{
  "noise_aug": 0.01,
  "input": "log_mel",
  "encoder_norm": "batchnorm",
  "text_encoder_head_dim": 32,
  "adamw_lr_other_params": 0.0024,
  "epochs": 1.0,
  "warmup_steps": 560,
  "weight_decay": 0.04
}
Rows from block 10 of the audio encoder of a small contrastive audio-text model, named by matrix and row number. Rows with one number belong to one channel. Each number is 128 + 32 x the weight over its row's rms, rounded and kept within 0 to 255. All counts start at 0. Numbers have three digits each.
After each channel's rows are labels from the 100 clips, of 14976, where the channel reaches its highest value: "top examples" is what is common among them. Only what is clearly more common there than usual is listed. The data: single notes of musical instruments (NSynth). In brackets: how many of the 100, against the usual share in percent.
# convs1: 3x3 conv (encoder.blocks.10.convs.1.weight, 72x72x3x3, each kernel summed), inputs 0-71
# convs2: expand pointwise conv (encoder.blocks.10.convs.2.weight, 288x72x1x1, transposed), outputs 0-287

convs1.36:161104109155108120125140158088179158202096144158108101143205144122132064132139160081097138111076152085169119121074171155138124053133090171187113129165150146108154119098129139170130141139089119101127091077111113167137
convs2.36:134128114079188135084171123092135125158124099143087125152142112135151144108177186171141169132076169090098147119162098045132169113178163115165097147068108175170150114167161139083139105171120110136125119103120152145099139110090252092147182169170148135133127134124133126118117168111137131157131108116166150161208180138193134150128140080125147138119108110081125106142130132166135145194132127208129119138130179141149149168102109108081101148152142123151152201168104174102164160113125090142181122072147088153129121131104140116153132115189130134148152109126105128163118143120153143163150129159116092058161133112159139141159115112078125103082113180146125149127092086142133177131195121147149131133156164184165106065111116132082105174153080149157079132160169113141209160154132095107174141115090162109196169106143093091115073143158146099148150157051141208174158108173115086181
top examples: acoustic (64 vs 32.5); reed (35 vs 4.3); pitch class A# (27 vs 8.7)

convs1.19:118124174091121147148147154158098043109152134138155086121117097135145182107194118136104120135070190142084123148205109086071148168100085083125124088150136154142142149127114066069106137122145140094128105097119097084141
convs2.19:116082226126152106159058154174131213162127138140148157111104088108136147128096137127173090110133162066179178176125098135130113160077090147156145112161129126054136148150107116168150122122100117090177190193090134073151207150150132160094102079133134154134158159136108138136110142077122121117156119199111121110125154092115161135191110128145093146193161134115111157180133213158129139146097113118085139108126067091147105118130138117161146148096145121131135145076124141187110158128173090081144123160102078133117090124152144110122120116143148139135143156118173104090091090161127121082155112151171201107133130147075055106159161157162171105090154169151144092131185079139136179217106135125169078087132137122128145103137137107119118102153096227078152178120138126115121110110153084111113123106176135144134146154117131102143114136096110123081123107148115140233102169152096059146
top examples: octave 6 (31 vs 11.7)

convs1.59:097083077145109111165154134121074120137105148102083122088090192143089142141153135130106126142067065099174146136127117161111141118153042111083085102114104132088086144076145141126113096084130097102113111098205086120107
convs2.59:105135181152095117194126137093096175119149145109119095145088079177108104179128151162123121100081203147182178109129123059120112127167110151099080141188188195183105138149169088113166139168137155160157158136130160114121151124144088158102105122105101129174154105123127158151130115155150157163144163071137098122136155133146142118160119159163092120105118133147146086188111134095095119103123160126123100142120165086101110236125121121068128177123112158096097094147231146166183099163130121121078112150139075054105136122159121134099102173067144129092130135133184130163169118065203113128153204168204099179109161117093093156162082150098141178127137123094108125217117127140111130124146138130122121179162154140117125130123150195122131082105139085111117146115153143160166140151142199147078085135087148104111152126127174132146221098111175128158114125101109158109099146137119150114
top examples: electronic (69 vs 36.4); organ (52 vs 11.8)

convs1.39:113118092097125113106120154103133103096106102099143177087087133137091158088054113139113070119105130065083164163110153142151060088089080132157082137101104140114107143130087103143098032140126096108147118128114117167186
convs2.39:089170129196145145151117096162174148128101136129131140090124089141114121139148185137154151141128147124150143124119094085130092115167166196119110102170142121120135110107139120124112116161150113132162107176054169143090144104125072136124113122131171093169140204138122153098132096187126125141151181122100093095113145104116122122123115101122114118108157113202134138174172145159066119136147163126136083182121107220113172132138125131208098160113155136124172166141102111193100176174119166119255133146101191139176114120143117149093115137157080112087160180123146168093078139150138155144117198138126119109073123101136187137124190139156125076116142159128166245161169150086170095109107204099147124143154137160146095110247174116119135124107130149185101137173108130107089140087073154114139125128111146145153153164128142144103143138132140146157110135144112114196100132083109117115
top examples: acoustic (90 vs 32.5); octave 3 (49 vs 17); brass (39 vs 5.6); instrument family: string (30 vs 6.4)

convs1.62:139090097162146139105117094102151067137166190154103194128153085096155162118165211138099128133132117186146165156126105110125155135127159090139141112171168129129116082044123159184119157130138135114065164084123119102109
convs2.62:117142122152213086109133166093116124114149159137106093085133100142110085091131154196126113084092140086120181056147150090105070166105143113070174188192098167125160137150087167070122119130141162139114178131069108142159119148098147114100104104109107089183179114105154151162167081101127113110066092156143125131135135114111095130102088177132167143180124107144192113146097115109177144122112143110159130175132153149124149174147132084117144109172087136072104194109131110127100130128123132104055136169114178096160108171196180134174145149140096107103100083127159154102155124124101116131113171138153116124070070144152136122118076113182124115091128126122171145099150114055121141116153118133132109184129112154106109093078135109136075206141144143114169155033174120100106127093164109120114061151111139105074132143216109066134179087154130057127135127123154126081090099112184156096
top examples: electronic (62 vs 36.4); keyboard (41 vs 15.5); octave 3 (38 vs 17)

convs1.13:076078091129111091082144124166140143165162137139183123104126141139068081108093188098132126160104140114161147109110078134114201110131047170207133130136108092138124139193148104149155143149157125133116084165092104143142
convs2.13:105106144088123163087074167057152151138118095124104131091193153159122134129121161100171161166173155135144143118147115079046123121147127070169138134066123226070140126178091130159081102200131112107126088132133190168096161116149064125154116103165116117136150107137097144120109049103088154188098162116090168103126143135170166113148097134140105123178101121200181097197183116119114119114134101134092152126146184127148159096074164126173057135126164124101132134136131131126141167039080181100082090109129147148106143118119099144128082129137119145147150049152095109117159180123097117167128143151218152141121109119105160184177098129139181160101127154139114099106081137151161104173153157182099114151182100135133096180127165121138167113082127137134183132148090127143153113092119129122121118140165145172152133136135110181144098137127130118122075129121111218202163123139143163131
top examples: octave 7 (63 vs 7.9); keyboard (34 vs 15.5); octave 6 (33 vs 11.7); pitch class E (27 vs 8.2)

convs1.32:088130247134087143066076142114119140068113093114103095166092136139156122094142154137092110094058132128090153130082092110126085127129056135121120091136067119095147106159126119092124127117123084140159117104158151126111
convs2.32:166120147139081159142118182082110184118153111096154151129122111108120119147113126137127112205114160171134110088162140153157141141133162100087125150226086074183130153121083153155091250118140143099185146114198110150114104170071163122115113126104107144146133126136122144143128166142117115147166155096118131135190158176133122082167139108153088168169147146167172107152126136098066132186197154088147120140197134103213175131098110132132092110155126103183129175163115112150139141100082154088143084170103113143120112113120133123123239140143158186104188145133108147097105149111149101146129128146148127154119152116217124133142093097123151185137179125141204095135150159196117076129115151115131167150122142150133129186122153095146130127160125118146159203100140126095174095162104106136123118192098092108124091125081184113144163103121159155157133192161135150117127108111110189190
top examples: octave 6 (51 vs 11.7); pitch class D# (25 vs 8.3)

convs1.38:135128100155139131155143095163115116147157095186147171109169196122159128177140177136113089110119140113148098098114123119117140119148078059182101132070108186116124086151107066135135102179143121157071089090196092139149
convs2.38:140075135152178168107072127101112122172164151119091170165135088141133153135117110083078139067105137160114113152148127218089080154189104215134099206134116090150109133167075109197135144208081156167129125169115109123098187115140155146129111113175096081049133097232120122139145070142143128119128192155144164128085213145164122108089128087134103140146129141113133132151137070150132120159113099070113174121093145117106136105116099180091084083113143127114116199156113123128153171130139096090115118110108140127142189108096143099148172136143125142088146172149133090147170156169151118108085093121158146124129136133126146150101117088129134109085116113188096129076073151143121106111175084081205126192137139087107094150139115101149123109162116153081088109182132144162158120118099134167162165137103142116143140180114126142103180114099132104143138121120103078089068175176141191098
top examples: electronic (73 vs 36.4); octave 3 (68 vs 17); bass (60 vs 21.8)

convs1.28:033098137093129133155157155158095076130114138108165123093080071149143149123123061101123130084168147125158135153118117074107126143129157095076063126114069116150138087093154121149157120105064119107106145122179092085157
convs2.28:142091145094179094123121125152145180127106144151176073096136190093070141159123075093107109147097131127112120130106128183053126126070130137086168152133122164126110143149138112122067110134144147123037109125103117088150197087093155069122128169178150139119141109129130103130095118111128117124233099122142136094107119180090132081121162115127130155109087127113100144109107163109094110123157089095117064126075161086135103132198134134168117101145064117101136151133174162130103055172104128113126123097140105100072138139081095114067193139125106125035143175136134101054099121072083106177161099187117123147077109128094128123138140157162154123089085114104091132172106079112098181145105113143150118124111127144115085172089142056123107093134080099129080025115175112099059112105137098154140134102141112124150125158138123155136091120119128094092061104140166139135147098107212119150
top examples: instrument family: bass (46 vs 21.8); pitch class D# (40 vs 8.3)

convs1.11:114114188102081158164109125127130080118101068157133161108107094105107136178136144130151115145156070091131124148121116156087093082136061073096122102131112064126109115128150120137121143119168053131130140116204109101046
convs2.11:153184131094075115142070132109151130124056103131101136063057162170125095134120168137142084135179123131103165157115160125097078115133158138132111088142105035134087133189098145079083116120129125117128086133086205141143133148196114158114093072188105119153110081148061108121134073121111134161113158181164112063140109110103168129110114119124097148152141094130141139196097181090143119104120137107137167102176114103065162162103124115142163153090087211173117134154183118142135115145144171112086183135122105175204120116136171132106157144117104163147141111134088171139208168086113156108118158123105153157164096139111101111144182083139135200103126094126155122137197128113149214171156124096138125117210132123151153166130114103121155107116161129087171083185093130149114116115161123150088164122091123126104096122099143123132095103131144157187101155112158227091111123123126117095
top examples: octave 7 (64 vs 7.9); pitch class D (54 vs 8.4); note: D7 (54 vs 0.7)

convs1.25:155108084136124141102120132169158144138149140159070120103146066081133062089140157077180108089127130120179117129138108104140183146133125150142176165113148138147157134148069104140165097168109122163055113134140218072127
convs2.25:139154170110162106156108158170129045177146120132140165139032106122094140118148181166112114131150125102101132070165116092138147123100090082150099135112140102168119131110118105175085114157071127157141095153139121082115145118106148181102114155051118085206133100118115095128106071123126179142077160123095147083183132123139101097130166159110161125085103179139131128167108095128122209071144135168166121106111111146111096183119102131181118123091137088086193162143145153098091092164111181103122099164128122150083186112154120139101096115185179177116059193114135109085131136117210100117163071118123141105114102094097132151121103130115161121113136142160080124098105080108141093134178147113121107117085096135119115189117120153098157169147147079139141071229169126138104174110131125118163122051115139108148113179154167201109139127172183127136145141166107071173111108085178125120
top examples: pitch class C (29 vs 9.1)

convs1.71:127126077192147156124084118149130091170121060133115096107142121098118149111144147081120135194113099094153112149116037188086139168144113176096113102159117105125124156171117172133183130150101076126187154130091125161098
convs2.71:091063133134119159096131123109151133109096162135167114096098180108112155128085160115104047190144112123113163166093152097143149145139152149137117099096116255113150169206160131128119135117127126185107157122144155111082106157182143100109086134129119120124117108085136196133137119083102106139086116073166092138161148093166090132112127126108155120145126132083089114121136168190096083086121125117110080163135117154161139105195102073147161110155173076067141125109163114123086141131150023131095141167137194096120075123131112125106146181129130102166137161162111093177072093132133152132151167123180163144106107124120177106100170173128196107115127110099079173112147214162074142145156157108133090135092095147152085163155147179115122177125129117081152160138164109132131098145124142096159118144087140145129124157149087240127122129164132104105116113167149128166166136082116052150
top examples: octave 6 (74 vs 11.7); pitch class F (33 vs 8.1); note: F6 (33 vs 1)

convs1.37:102141100108027145090122105129113135121125069065102124059114126119172081098127175134109149115101121120166138061106162111102166110117151118171138091109140098089121111105201132147107089149149125158108121104079137072083
convs2.37:126199112105148143133159089067119112110155102137136154125102128160104181130128102137087167095122096133128127080144133122123154092212120145082097114138082173159156170162157104098132134107185138167243123153137084133110098164155064132127124137134114133161219135164122129146118096137106090119132149153129166148148138154142070142189153189132123100159111125105165098115148162119116138120139094117087119175155144096082129113232139107128173135205132138104104061167174115101143103115132104101154116116112106115180152141152130078177171128111127079117096087094183157120124071121126087155099160137147149126106154143134136140163080167129104116139144097136217151125104209160124082143070177112178187150119106103144156205127182106132159094131139134171076151077115115113151153120105129108119146139092196128112146136149107114138144112158113107189139095187144109191151233136130180119
top examples: electronic (100 vs 36.4); organ (99 vs 11.8); octave 2 (49 vs 14.2); octave 3 (38 vs 17)

convs1.8:049137172145112107102104115103119078118130129155127104112163120135181156095101148155121094162104099061139072111072067188141149100160164118165096122143161098164130131135167175086156141159072138103175150169106099148161
convs2.8:096138074144139124153144119151132130173046143141124106136096142076106141123145130120144079143075166106151120107141170123130132171135089067126085065133052101132121106120138142083125143130173164126105120122171197099143082126107097144103093118151105150107160074095120063096147103103134114108109166064140085142162064127083097103100131096102141092091095108105165160052162100150118152099082113107126088098097255100109121183073121107136183147181136150102117081122104107046110114181088148180131142091121120103130118107117166104109090140176127123125125103128140057164189081117095154109142116115111169138068104118084091103127088144132085145183118139129117132134141095127150226075124128104126159210178075127149075173157112082160112145077219094086170146122095129163114130145100114148117114125100168150146120094117138160113130119125117137157143175132153158076141133122155135141
top examples: octave 7 (66 vs 7.9); pitch class D (45 vs 8.4); note: D7 (45 vs 0.7)

convs1.64:099101139102072143164080092142152139145122130089114166149116176126075094095025089081136154122148158139121200074119101114161106121075115118104143097133161100121131184104074109113094087132132095148117113110111150131188
convs2.64:154186234180076125079133118123123101204146118098200199149162069108163108135141067162137122097179098133138186169159121094121117133124119107146074118100078067136152091129146119155117113141145097183105155147076153107127110088121152086144151119168119110131107134109148111167129117138129136128121128133128137136120144146120100108058090148124122132129117090106155140141117118146155134123159117122065150135126061117144119047152131091161078163111054087130174144116124099158127069103147128139136081088097100244105137130111124191121090165115161122074165144134119102108130137079140096141110088126102116123134071097093102148182154076143178149159106071131114196152124098100136139121120157148121121193141175087116108171125159128105152106119101140132144116194133113146179134140191187117199100149111078158155198152044092106163150118101167150179145171188141120126132174099146126112
top examples: octave 7 (46 vs 7.9); instrument family: keyboard (35 vs 15.5); pitch class C# (28 vs 8.3); note: C#7 (27 vs 0.6)

convs1.50:080094118122082140099087158110141126122052155068103154146164131090076130090127131140105087109067109128088154092125106126137119140175062079112116136108073063107106144151146093102094147091162103108112189130114070141144
convs2.50:142130099114090148111115089061198133124101098175114143150109134116126115117153154129162137156140123068109175176135184162119128169063135209118110150160116092108187167207130131139159187128156164080119140141153153153144139150180152197122136053143160141152077093094154158163167141082117119189237099199098131121121082123144150137151172097120124168164154139147161131123136136104135128068141156135108139168141114150127161095149127110099100159164114142181157119149127184149152109113143143128096188230103143139146149123150140102090158173107060149154156132110100129133150143134121118118135190113157165123109088103135075128086116123169080192115175143097202111120108183161153160170125099113088121092170111096126157169134088110166094104120149083116117124127091109114103170180114186109163117138135145143135146172157139054179104183099110164077164115124141101103055124127122176120
top examples: octave 7 (49 vs 7.9); pitch class D (26 vs 8.4); note: D7 (26 vs 0.7)