A small contrastive audio-text model, trained from scratch.
Data: trained on single notes of musical instruments (NSynth), 184686 training examples.
Rows from block 12 of the audio encoder, named by matrix and row number. Each number is 50 + 10 x the weight over the matrix's rms, rounded and kept within 0 to 99. All counts start at 0.
# convs0: reduce pointwise conv (encoder.blocks.12.convs.0.weight, 104x288x1x1), inputs 0-95
convs0.38:40 71 51 64 61 34 49 36 58 60 34 34 68 51 39 35 45 49 39 67 50 42 34 54 52 35 52 52 41 44 45 47 63 50 53 50 60 47 53 36 62 44 59 66 53 59 44 47 70 62 42 69 50 35 59 50 54 44 48 51 55 28 56 54 49 70 51 40 66 62 44 49 63 43 65 55 49 41 38 37 49 54 43 50 58 42 51 28 53 54 41 29 38 46 53 45
convs0.39:47 62 59 57 45 49 42 37 47 61 66 35 50 44 55 40 40 48 49 34 37 48 53 39 47 54 37 48 61 41 48 56 40 42 64 71 48 73 31 43 51 51 42 46 41 40 30 52 28 33 53 63 66 47 43 56 60 55 57 45 49 43 62 43 53 46 64 60 60 59 45 61 51 21 59 55 65 55 50 51 44 39 33 70 63 51 60 46 58 21 50 55 61 49 64 84
convs0.40:48 52 64 42 51 34 64 37 44 35 59 48 25 42 56 53 68 41 36 52 48 53 45 55 54 44 57 41 45 47 34 83 65 43 38 53 49 25 49 58 32 47 41 64 53 54 43 44 43 47 47 54 51 57 42 43 61 65 48 56 53 57 44 56 45 52 62 36 43 36 41 59 46 49 39 57 54 50 61 61 34 59 49 62 34 51 36 66 60 50 58 34 47 42 54 29
convs0.41:47 41 40 44 51 66 76 59 49 33 58 58 40 50 55 49 53 58 41 52 54 51 66 57 60 52 41 45 41 38 46 46 55 56 44 66 45 48 30 39 62 48 62 24 61 46 42 51 57 35 49 33 50 54 40 55 64 53 52 58 66 70 58 62 43 45 46 48 41 52 69 58 47 32 49 46 48 39 43 49 23 66 61 46 51 65 32 49 62 65 67 57 35 48 50 57
convs0.42:49 64 50 47 58 57 50 72 49 48 59 46 33 52 56 52 53 58 75 70 63 35 56 57 42 55 47 52 41 47 40 59 57 67 44 54 51 44 34 31 63 63 52 58 54 44 46 36 47 32 62 49 58 29 38 70 45 45 43 44 53 54 67 40 66 46 60 33 52 60 50 34 81 48 62 45 46 49 58 79 66 56 29 44 51 26 56 59 47 58 56 34 56 49 55 63
convs0.43:65 49 40 59 52 75 44 55 53 70 53 42 68 55 48 55 39 35 43 39 52 68 45 43 55 40 64 48 65 63 48 48 44 51 46 46 49 51 54 47 51 36 42 38 46 64 54 36 42 57 56 46 63 54 50 53 43 54 54 45 51 51 57 57 39 51 55 60 63 63 60 63 48 35 44 51 64 51 53 61 61 51 52 40 49 70 37 41 45 59 61 57 66 72 55 63
convs0.44:64 58 32 41 58 56 41 63 35 40 46 46 48 44 43 58 52 53 51 58 54 61 58 54 67 68 56 57 35 48 52 47 53 51 45 59 50 55 65 43 35 43 40 42 68 31 39 43 54 51 46 65 58 40 52 58 68 63 44 43 50 35 52 53 53 70 42 58 65 62 59 40 38 58 38 30 49 50 44 43 45 41 39 46 39 43 47 52 60 59 44 47 47 55 38 46
convs0.45:42 42 39 46 59 46 47 50 41 55 45 52 48 43 54 39 53 65 51 64 70 52 56 59 51 29 33 41 54 52 49 48 41 48 44 56 51 45 53 40 45 54 51 46 47 49 53 50 59 53 48 59 37 25 54 32 39 49 44 66 44 62 39 42 45 57 43 48 50 40 40 50 45 58 56 71 75 45 58 32 62 43 52 78 56 52 42 54 46 50 49 45 56 30 43 53
convs0.46:68 56 38 66 52 70 45 46 53 65 47 38 47 40 48 55 56 28 47 41 43 41 40 53 50 50 42 37 43 47 63 56 37 44 45 44 33 53 54 55 38 38 61 48 57 31 47 34 48 31 49 43 56 78 40 37 35 62 54 48 46 53 37 59 59 47 51 64 55 46 68 38 60 45 39 51 46 62 58 40 42 64 51 49 49 55 36 59 62 40 57 46 37 34 53 63
convs0.47:40 74 43 58 53 62 79 46 40 43 64 53 51 67 57 54 64 46 41 57 78 34 44 62 53 60 70 46 53 49 46 51 44 46 41 45 62 29 32 62 43 55 54 49 52 52 46 50 64 49 46 44 69 54 46 46 62 55 38 56 51 47 39 35 41 47 47 53 61 55 54 51 45 52 43 48 53 62 49 32 47 66 66 56 67 47 41 48 36 44 40 55 57 51 44 48
convs0.48:46 44 17 55 65 63 43 56 61 53 58 61 42 50 49 71 54 45 49 40 50 31 44 56 61 44 41 48 42 56 49 66 42 46 44 30 38 54 54 63 50 56 60 45 45 58 46 52 79 42 54 56 43 47 39 67 39 46 63 54 53 39 47 40 58 83 43 48 41 57 38 32 53 41 56 58 56 43 54 39 32 37 58 57 62 30 69 24 35 50 59 47 48 48 52 53
convs0.49:47 61 57 47 74 51 42 32 59 44 66 52 42 51 37 51 44 66 46 33 50 34 39 49 44 52 39 48 46 46 44 54 53 44 36 53 49 49 45 44 51 51 44 46 48 54 43 47 57 51 34 81 55 42 48 52 54 39 44 45 38 63 40 24 48 52 55 58 34 53 49 29 47 48 67 53 50 55 32 41 40 58 52 63 49 48 46 26 42 55 47 51 44 43 41 57
convs0.50:65 51 46 52 52 46 56 41 40 61 46 35 54 34 54 53 42 45 42 42 31 43 56 53 54 61 48 56 61 24 62 54 39 50 40 49 55 54 54 53 46 55 29 32 64 46 53 44 44 61 39 36 53 44 50 56 44 35 63 48 75 72 46 45 41 43 52 57 49 45 38 52 58 54 50 50 60 39 55 58 45 47 57 79 56 58 52 49 39 30 48 60 27 62 34 55
convs0.51:32 69 41 37 58 46 55 48 49 29 39 38 34 48 56 50 50 72 47 47 57 48 55 48 46 47 34 31 49 58 79 68 36 46 36 54 47 56 54 45 57 48 36 47 68 58 42 58 60 31 49 41 55 64 61 46 42 55 56 43 42 45 58 46 50 51 45 45 65 57 57 26 38 52 70 33 36 48 66 56 43 43 38 71 39 58 42 44 51 55 49 52 51 29 38 51
convs0.52:64 73 34 35 44 58 38 50 53 51 46 43 68 76 48 36 50 58 40 54 48 41 46 49 56 46 59 42 43 45 48 51 40 53 46 54 52 59 38 52 39 36 54 57 45 56 40 54 43 57 69 47 58 45 65 51 71 61 47 50 53 37 49 67 71 43 51 59 49 54 59 50 48 40 42 44 36 41 39 52 63 56 28 41 44 38 58 35 53 49 54 48 51 51 61 38
convs0.53:46 56 70 43 37 43 50 33 46 33 31 33 50 26 44 41 63 41 43 56 35 44 44 59 36 64 49 45 63 61 35 46 50 43 61 54 43 44 56 53 42 53 55 38 57 53 53 58 39 63 54 35 49 54 45 41 23 35 57 63 35 32 33 47 33 45 70 50 38 42 53 40 54 62 34 42 46 37 47 43 52 46 50 62 51 36 56 37 44 54 48 56 59 48 44 57
convs0.54:35 67 30 57 50 51 54 47 61 57 58 60 46 50 42 54 50 57 44 48 40 54 39 57 45 69 52 49 48 44 38 36 52 38 56 53 56 43 47 42 36 51 57 28 41 43 50 68 34 61 53 47 65 35 50 57 53 56 36 38 46 40 49 54 34 53 38 52 41 50 30 27 61 46 51 54 64 47 52 47 45 39 50 36 49 45 41 47 54 34 50 58 47 44 50 62
convs0.55:52 56 39 57 49 41 54 49 64 59 48 37 57 61 60 86 51 47 52 44 57 52 37 53 67 38 65 55 37 52 46 45 51 65 35 43 32 39 58 53 41 59 37 31 43 59 47 61 43 66 45 55 58 57 38 48 52 53 50 49 53 26 47 41 63 50 45 59 37 48 43 62 54 70 32 49 62 44 33 61 43 48 42 66 31 46 51 40 31 46 44 45 43 60 55 41
convs0.56:48 38 53 56 46 75 68 38 42 52 47 41 47 55 52 43 54 54 28 55 47 53 49 39 57 68 48 43 52 47 32 83 44 31 55 43 60 52 56 44 41 39 50 46 40 53 48 53 51 67 55 57 38 53 50 45 42 43 53 38 55 40 44 51 54 24 49 57 36 49 63 31 43 48 50 40 52 46 57 47 56 52 52 69 59 53 37 55 21 69 55 56 36 52 78 62
convs0.57:33 43 39 52 52 58 67 50 38 63 36 56 51 58 62 32 46 50 54 49 53 44 50 45 73 49 38 51 49 38 22 61 42 56 62 60 37 56 65 54 46 36 72 69 53 43 28 63 50 61 41 67 34 48 55 44 57 60 52 39 51 40 40 69 35 53 63 54 52 45 49 47 49 63 34 48 63 61 33 43 49 65 48 41 55 40 48 44 47 55 59 36 33 35 54 29
convs0.58:49 48 45 47 44 40 55 50 49 40 47 37 46 54 44 58 56 50 65 42 63 43 48 55 56 61 57 39 46 50 50 51 50 43 51 45 46 63 54 54 39 55 66 41 51 40 39 23 48 58 59 50 49 59 44 46 47 44 48 42 47 41 50 54 54 58 49 43 49 62 67 55 57 51 45 66 37 47 64 39 48 40 65 43 49 48 33 57 47 33 54 43 74 56 44 35
convs0.59:38 45 61 70 56 47 49 59 63 59 48 50 51 23 55 54 55 64 64 48 48 54 35 57 31 53 41 45 52 45 49 51 47 23 43 70 50 27 51 49 35 57 34 67 49 56 50 44 51 49 43 39 45 63 41 45 47 54 55 56 50 56 29 45 40 36 49 59 40 62 46 55 38 37 39 50 56 49 46 75 49 65 35 62 46 74 39 62 52 44 50 54 50 54 61 61
convs0.60:36 66 45 55 66 36 44 52 54 30 56 46 61 51 53 51 26 46 52 64 68 67 54 43 57 55 56 43 30 57 67 61 70 63 45 53 26 61 58 49 48 40 33 51 47 56 38 59 53 67 49 50 50 48 29 51 69 57 56 42 50 44 59 43 43 60 49 38 51 43 49 41 33 47 47 55 66 35 48 45 40 64 52 64 60 56 42 45 63 37 47 41 69 49 52 62
convs0.61:56 62 44 50 43 32 39 51 37 34 36 39 58 50 53 52 55 52 36 54 68 49 45 42 56 56 50 65 41 45 55 58 37 52 31 45 43 51 49 59 44 68 54 41 61 55 44 53 34 58 31 44 62 55 56 59 63 60 45 53 51 48 52 46 40 28 53 58 56 38 45 47 52 58 45 63 48 49 42 53 54 63 53 67 61 68 40 46 49 66 34 51 54 49 63 53
convs0.62:65 56 32 49 46 46 47 46 53 56 56 38 49 40 45 65 45 55 37 32 36 45 51 55 33 46 45 53 63 51 51 37 60 48 48 55 57 44 49 35 70 40 42 46 51 52 49 41 62 43 63 49 56 54 39 57 47 49 70 50 53 63 64 45 51 61 56 60 62 42 57 36 46 54 67 50 38 35 61 44 40 44 57 51 38 50 74 36 51 67 51 45 53 38 37 45
convs0.63:46 78 55 61 53 50 44 52 39 55 46 40 57 73 43 43 48 44 53 51 58 45 47 64 41 55 47 52 37 58 46 46 53 48 54 56 71 66 29 49 66 63 43 42 58 61 39 57 37 39 53 41 65 50 47 49 51 42 33 45 45 49 53 55 48 49 62 31 39 50 52 65 36 46 72 62 45 53 63 65 27 59 41 58 59 56 49 53 43 49 48 44 66 66 63 42
convs0.64:56 37 51 39 43 62 62 41 51 41 57 51 43 62 50 67 44 68 49 46 54 48 38 49 60 35 46 47 51 47 33 50 51 48 37 55 57 43 62 51 50 44 52 33 65 43 51 33 60 30 56 49 58 59 63 47 40 35 24 56 31 35 46 33 64 28 54 48 38 54 52 60 49 45 54 50 66 47 51 57 50 46 43 67 47 57 49 48 46 54 39 53 57 49 49 67
convs0.65:51 58 39 67 36 67 52 40 47 38 63 43 42 39 52 43 38 41 30 51 46 49 56 40 62 53 47 40 53 43 58 42 55 42 41 42 49 60 64 50 61 51 52 34 40 45 31 48 55 40 45 50 43 43 51 45 44 49 48 35 52 60 52 60 39 39 49 36 49 45 40 55 29 48 65 56 47 57 42 47 41 46 41 36 70 69 62 43 55 37 36 25 53 46 49 45
convs0.66:66 43 37 64 32 42 34 65 49 53 38 54 61 48 54 61 57 61 50 51 45 61 41 52 46 52 54 37 52 45 34 58 46 42 57 55 44 55 48 49 60 44 38 42 52 32 48 60 27 52 54 52 58 50 58 45 27 43 68 54 41 59 43 42 47 34 54 64 45 44 49 51 57 32 46 44 58 27 39 65 55 54 46 51 40 45 56 43 37 57 45 44 63 49 59 58
convs0.67:53 49 41 62 51 38 52 51 62 31 32 46 49 44 49 56 58 30 50 62 34 61 62 48 50 74 40 55 50 52 48 47 58 77 80 33 75 44 46 58 42 64 40 58 44 44 52 48 27 61 49 54 63 40 43 62 38 68 54 54 57 39 44 67 33 58 55 49 65 51 44 59 45 55 42 75 50 36 57 35 55 49 49 79 43 39 69 62 66 35 59 39 45 33 43 39
convs0.68:69 51 42 53 47 62 39 52 42 39 59 44 48 45 51 53 40 41 59 57 53 57 42 45 59 52 52 60 49 48 36 45 49 50 41 49 40 52 43 48 43 59 62 68 70 38 61 56 58 56 40 38 48 68 53 52 60 67 73 55 61 52 41 53 35 54 64 61 64 33 61 57 54 65 47 46 45 48 46 66 47 54 49 37 51 65 47 65 47 58 51 60 57 51 45 78
convs0.69:38 74 35 68 53 47 44 48 54 43 44 47 48 67 48 50 27 61 52 50 60 48 48 41 40 47 52 45 52 47 56 42 49 43 50 52 41 32 53 63 59 49 57 54 53 32 52 49 40 71 40 59 42 54 44 58 51 39 49 47 50 43 45 49 48 71 33 60 63 44 51 44 53 65 62 50 56 50 55 54 42 56 55 45 51 64 43 34 42 55 48 35 44 36 62 59
convs0.70:31 47 52 35 48 52 34 49 58 32 27 49 36 46 48 56 65 52 47 82 67 50 49 75 46 37 45 46 54 59 47 83 40 41 42 46 46 40 61 58 52 63 48 66 49 38 51 40 36 42 46 64 43 49 50 46 48 39 38 43 51 38 44 49 58 62 48 48 52 39 49 59 60 46 24 51 39 47 42 52 55 60 47 51 30 67 56 42 31 61 44 34 53 52 38 55
convs0.71:27 50 62 34 48 33 64 54 62 54 49 69 55 40 33 60 72 77 51 60 39 54 53 38 44 59 36 69 51 34 56 49 53 41 51 68 52 37 57 47 29 47 53 42 46 63 48 42 62 41 51 32 53 44 61 70 50 48 44 55 59 46 45 34 42 65 48 53 51 53 44 49 48 55 39 52 45 53 59 53 59 38 54 62 48 58 52 49 60 47 50 44 41 59 34 37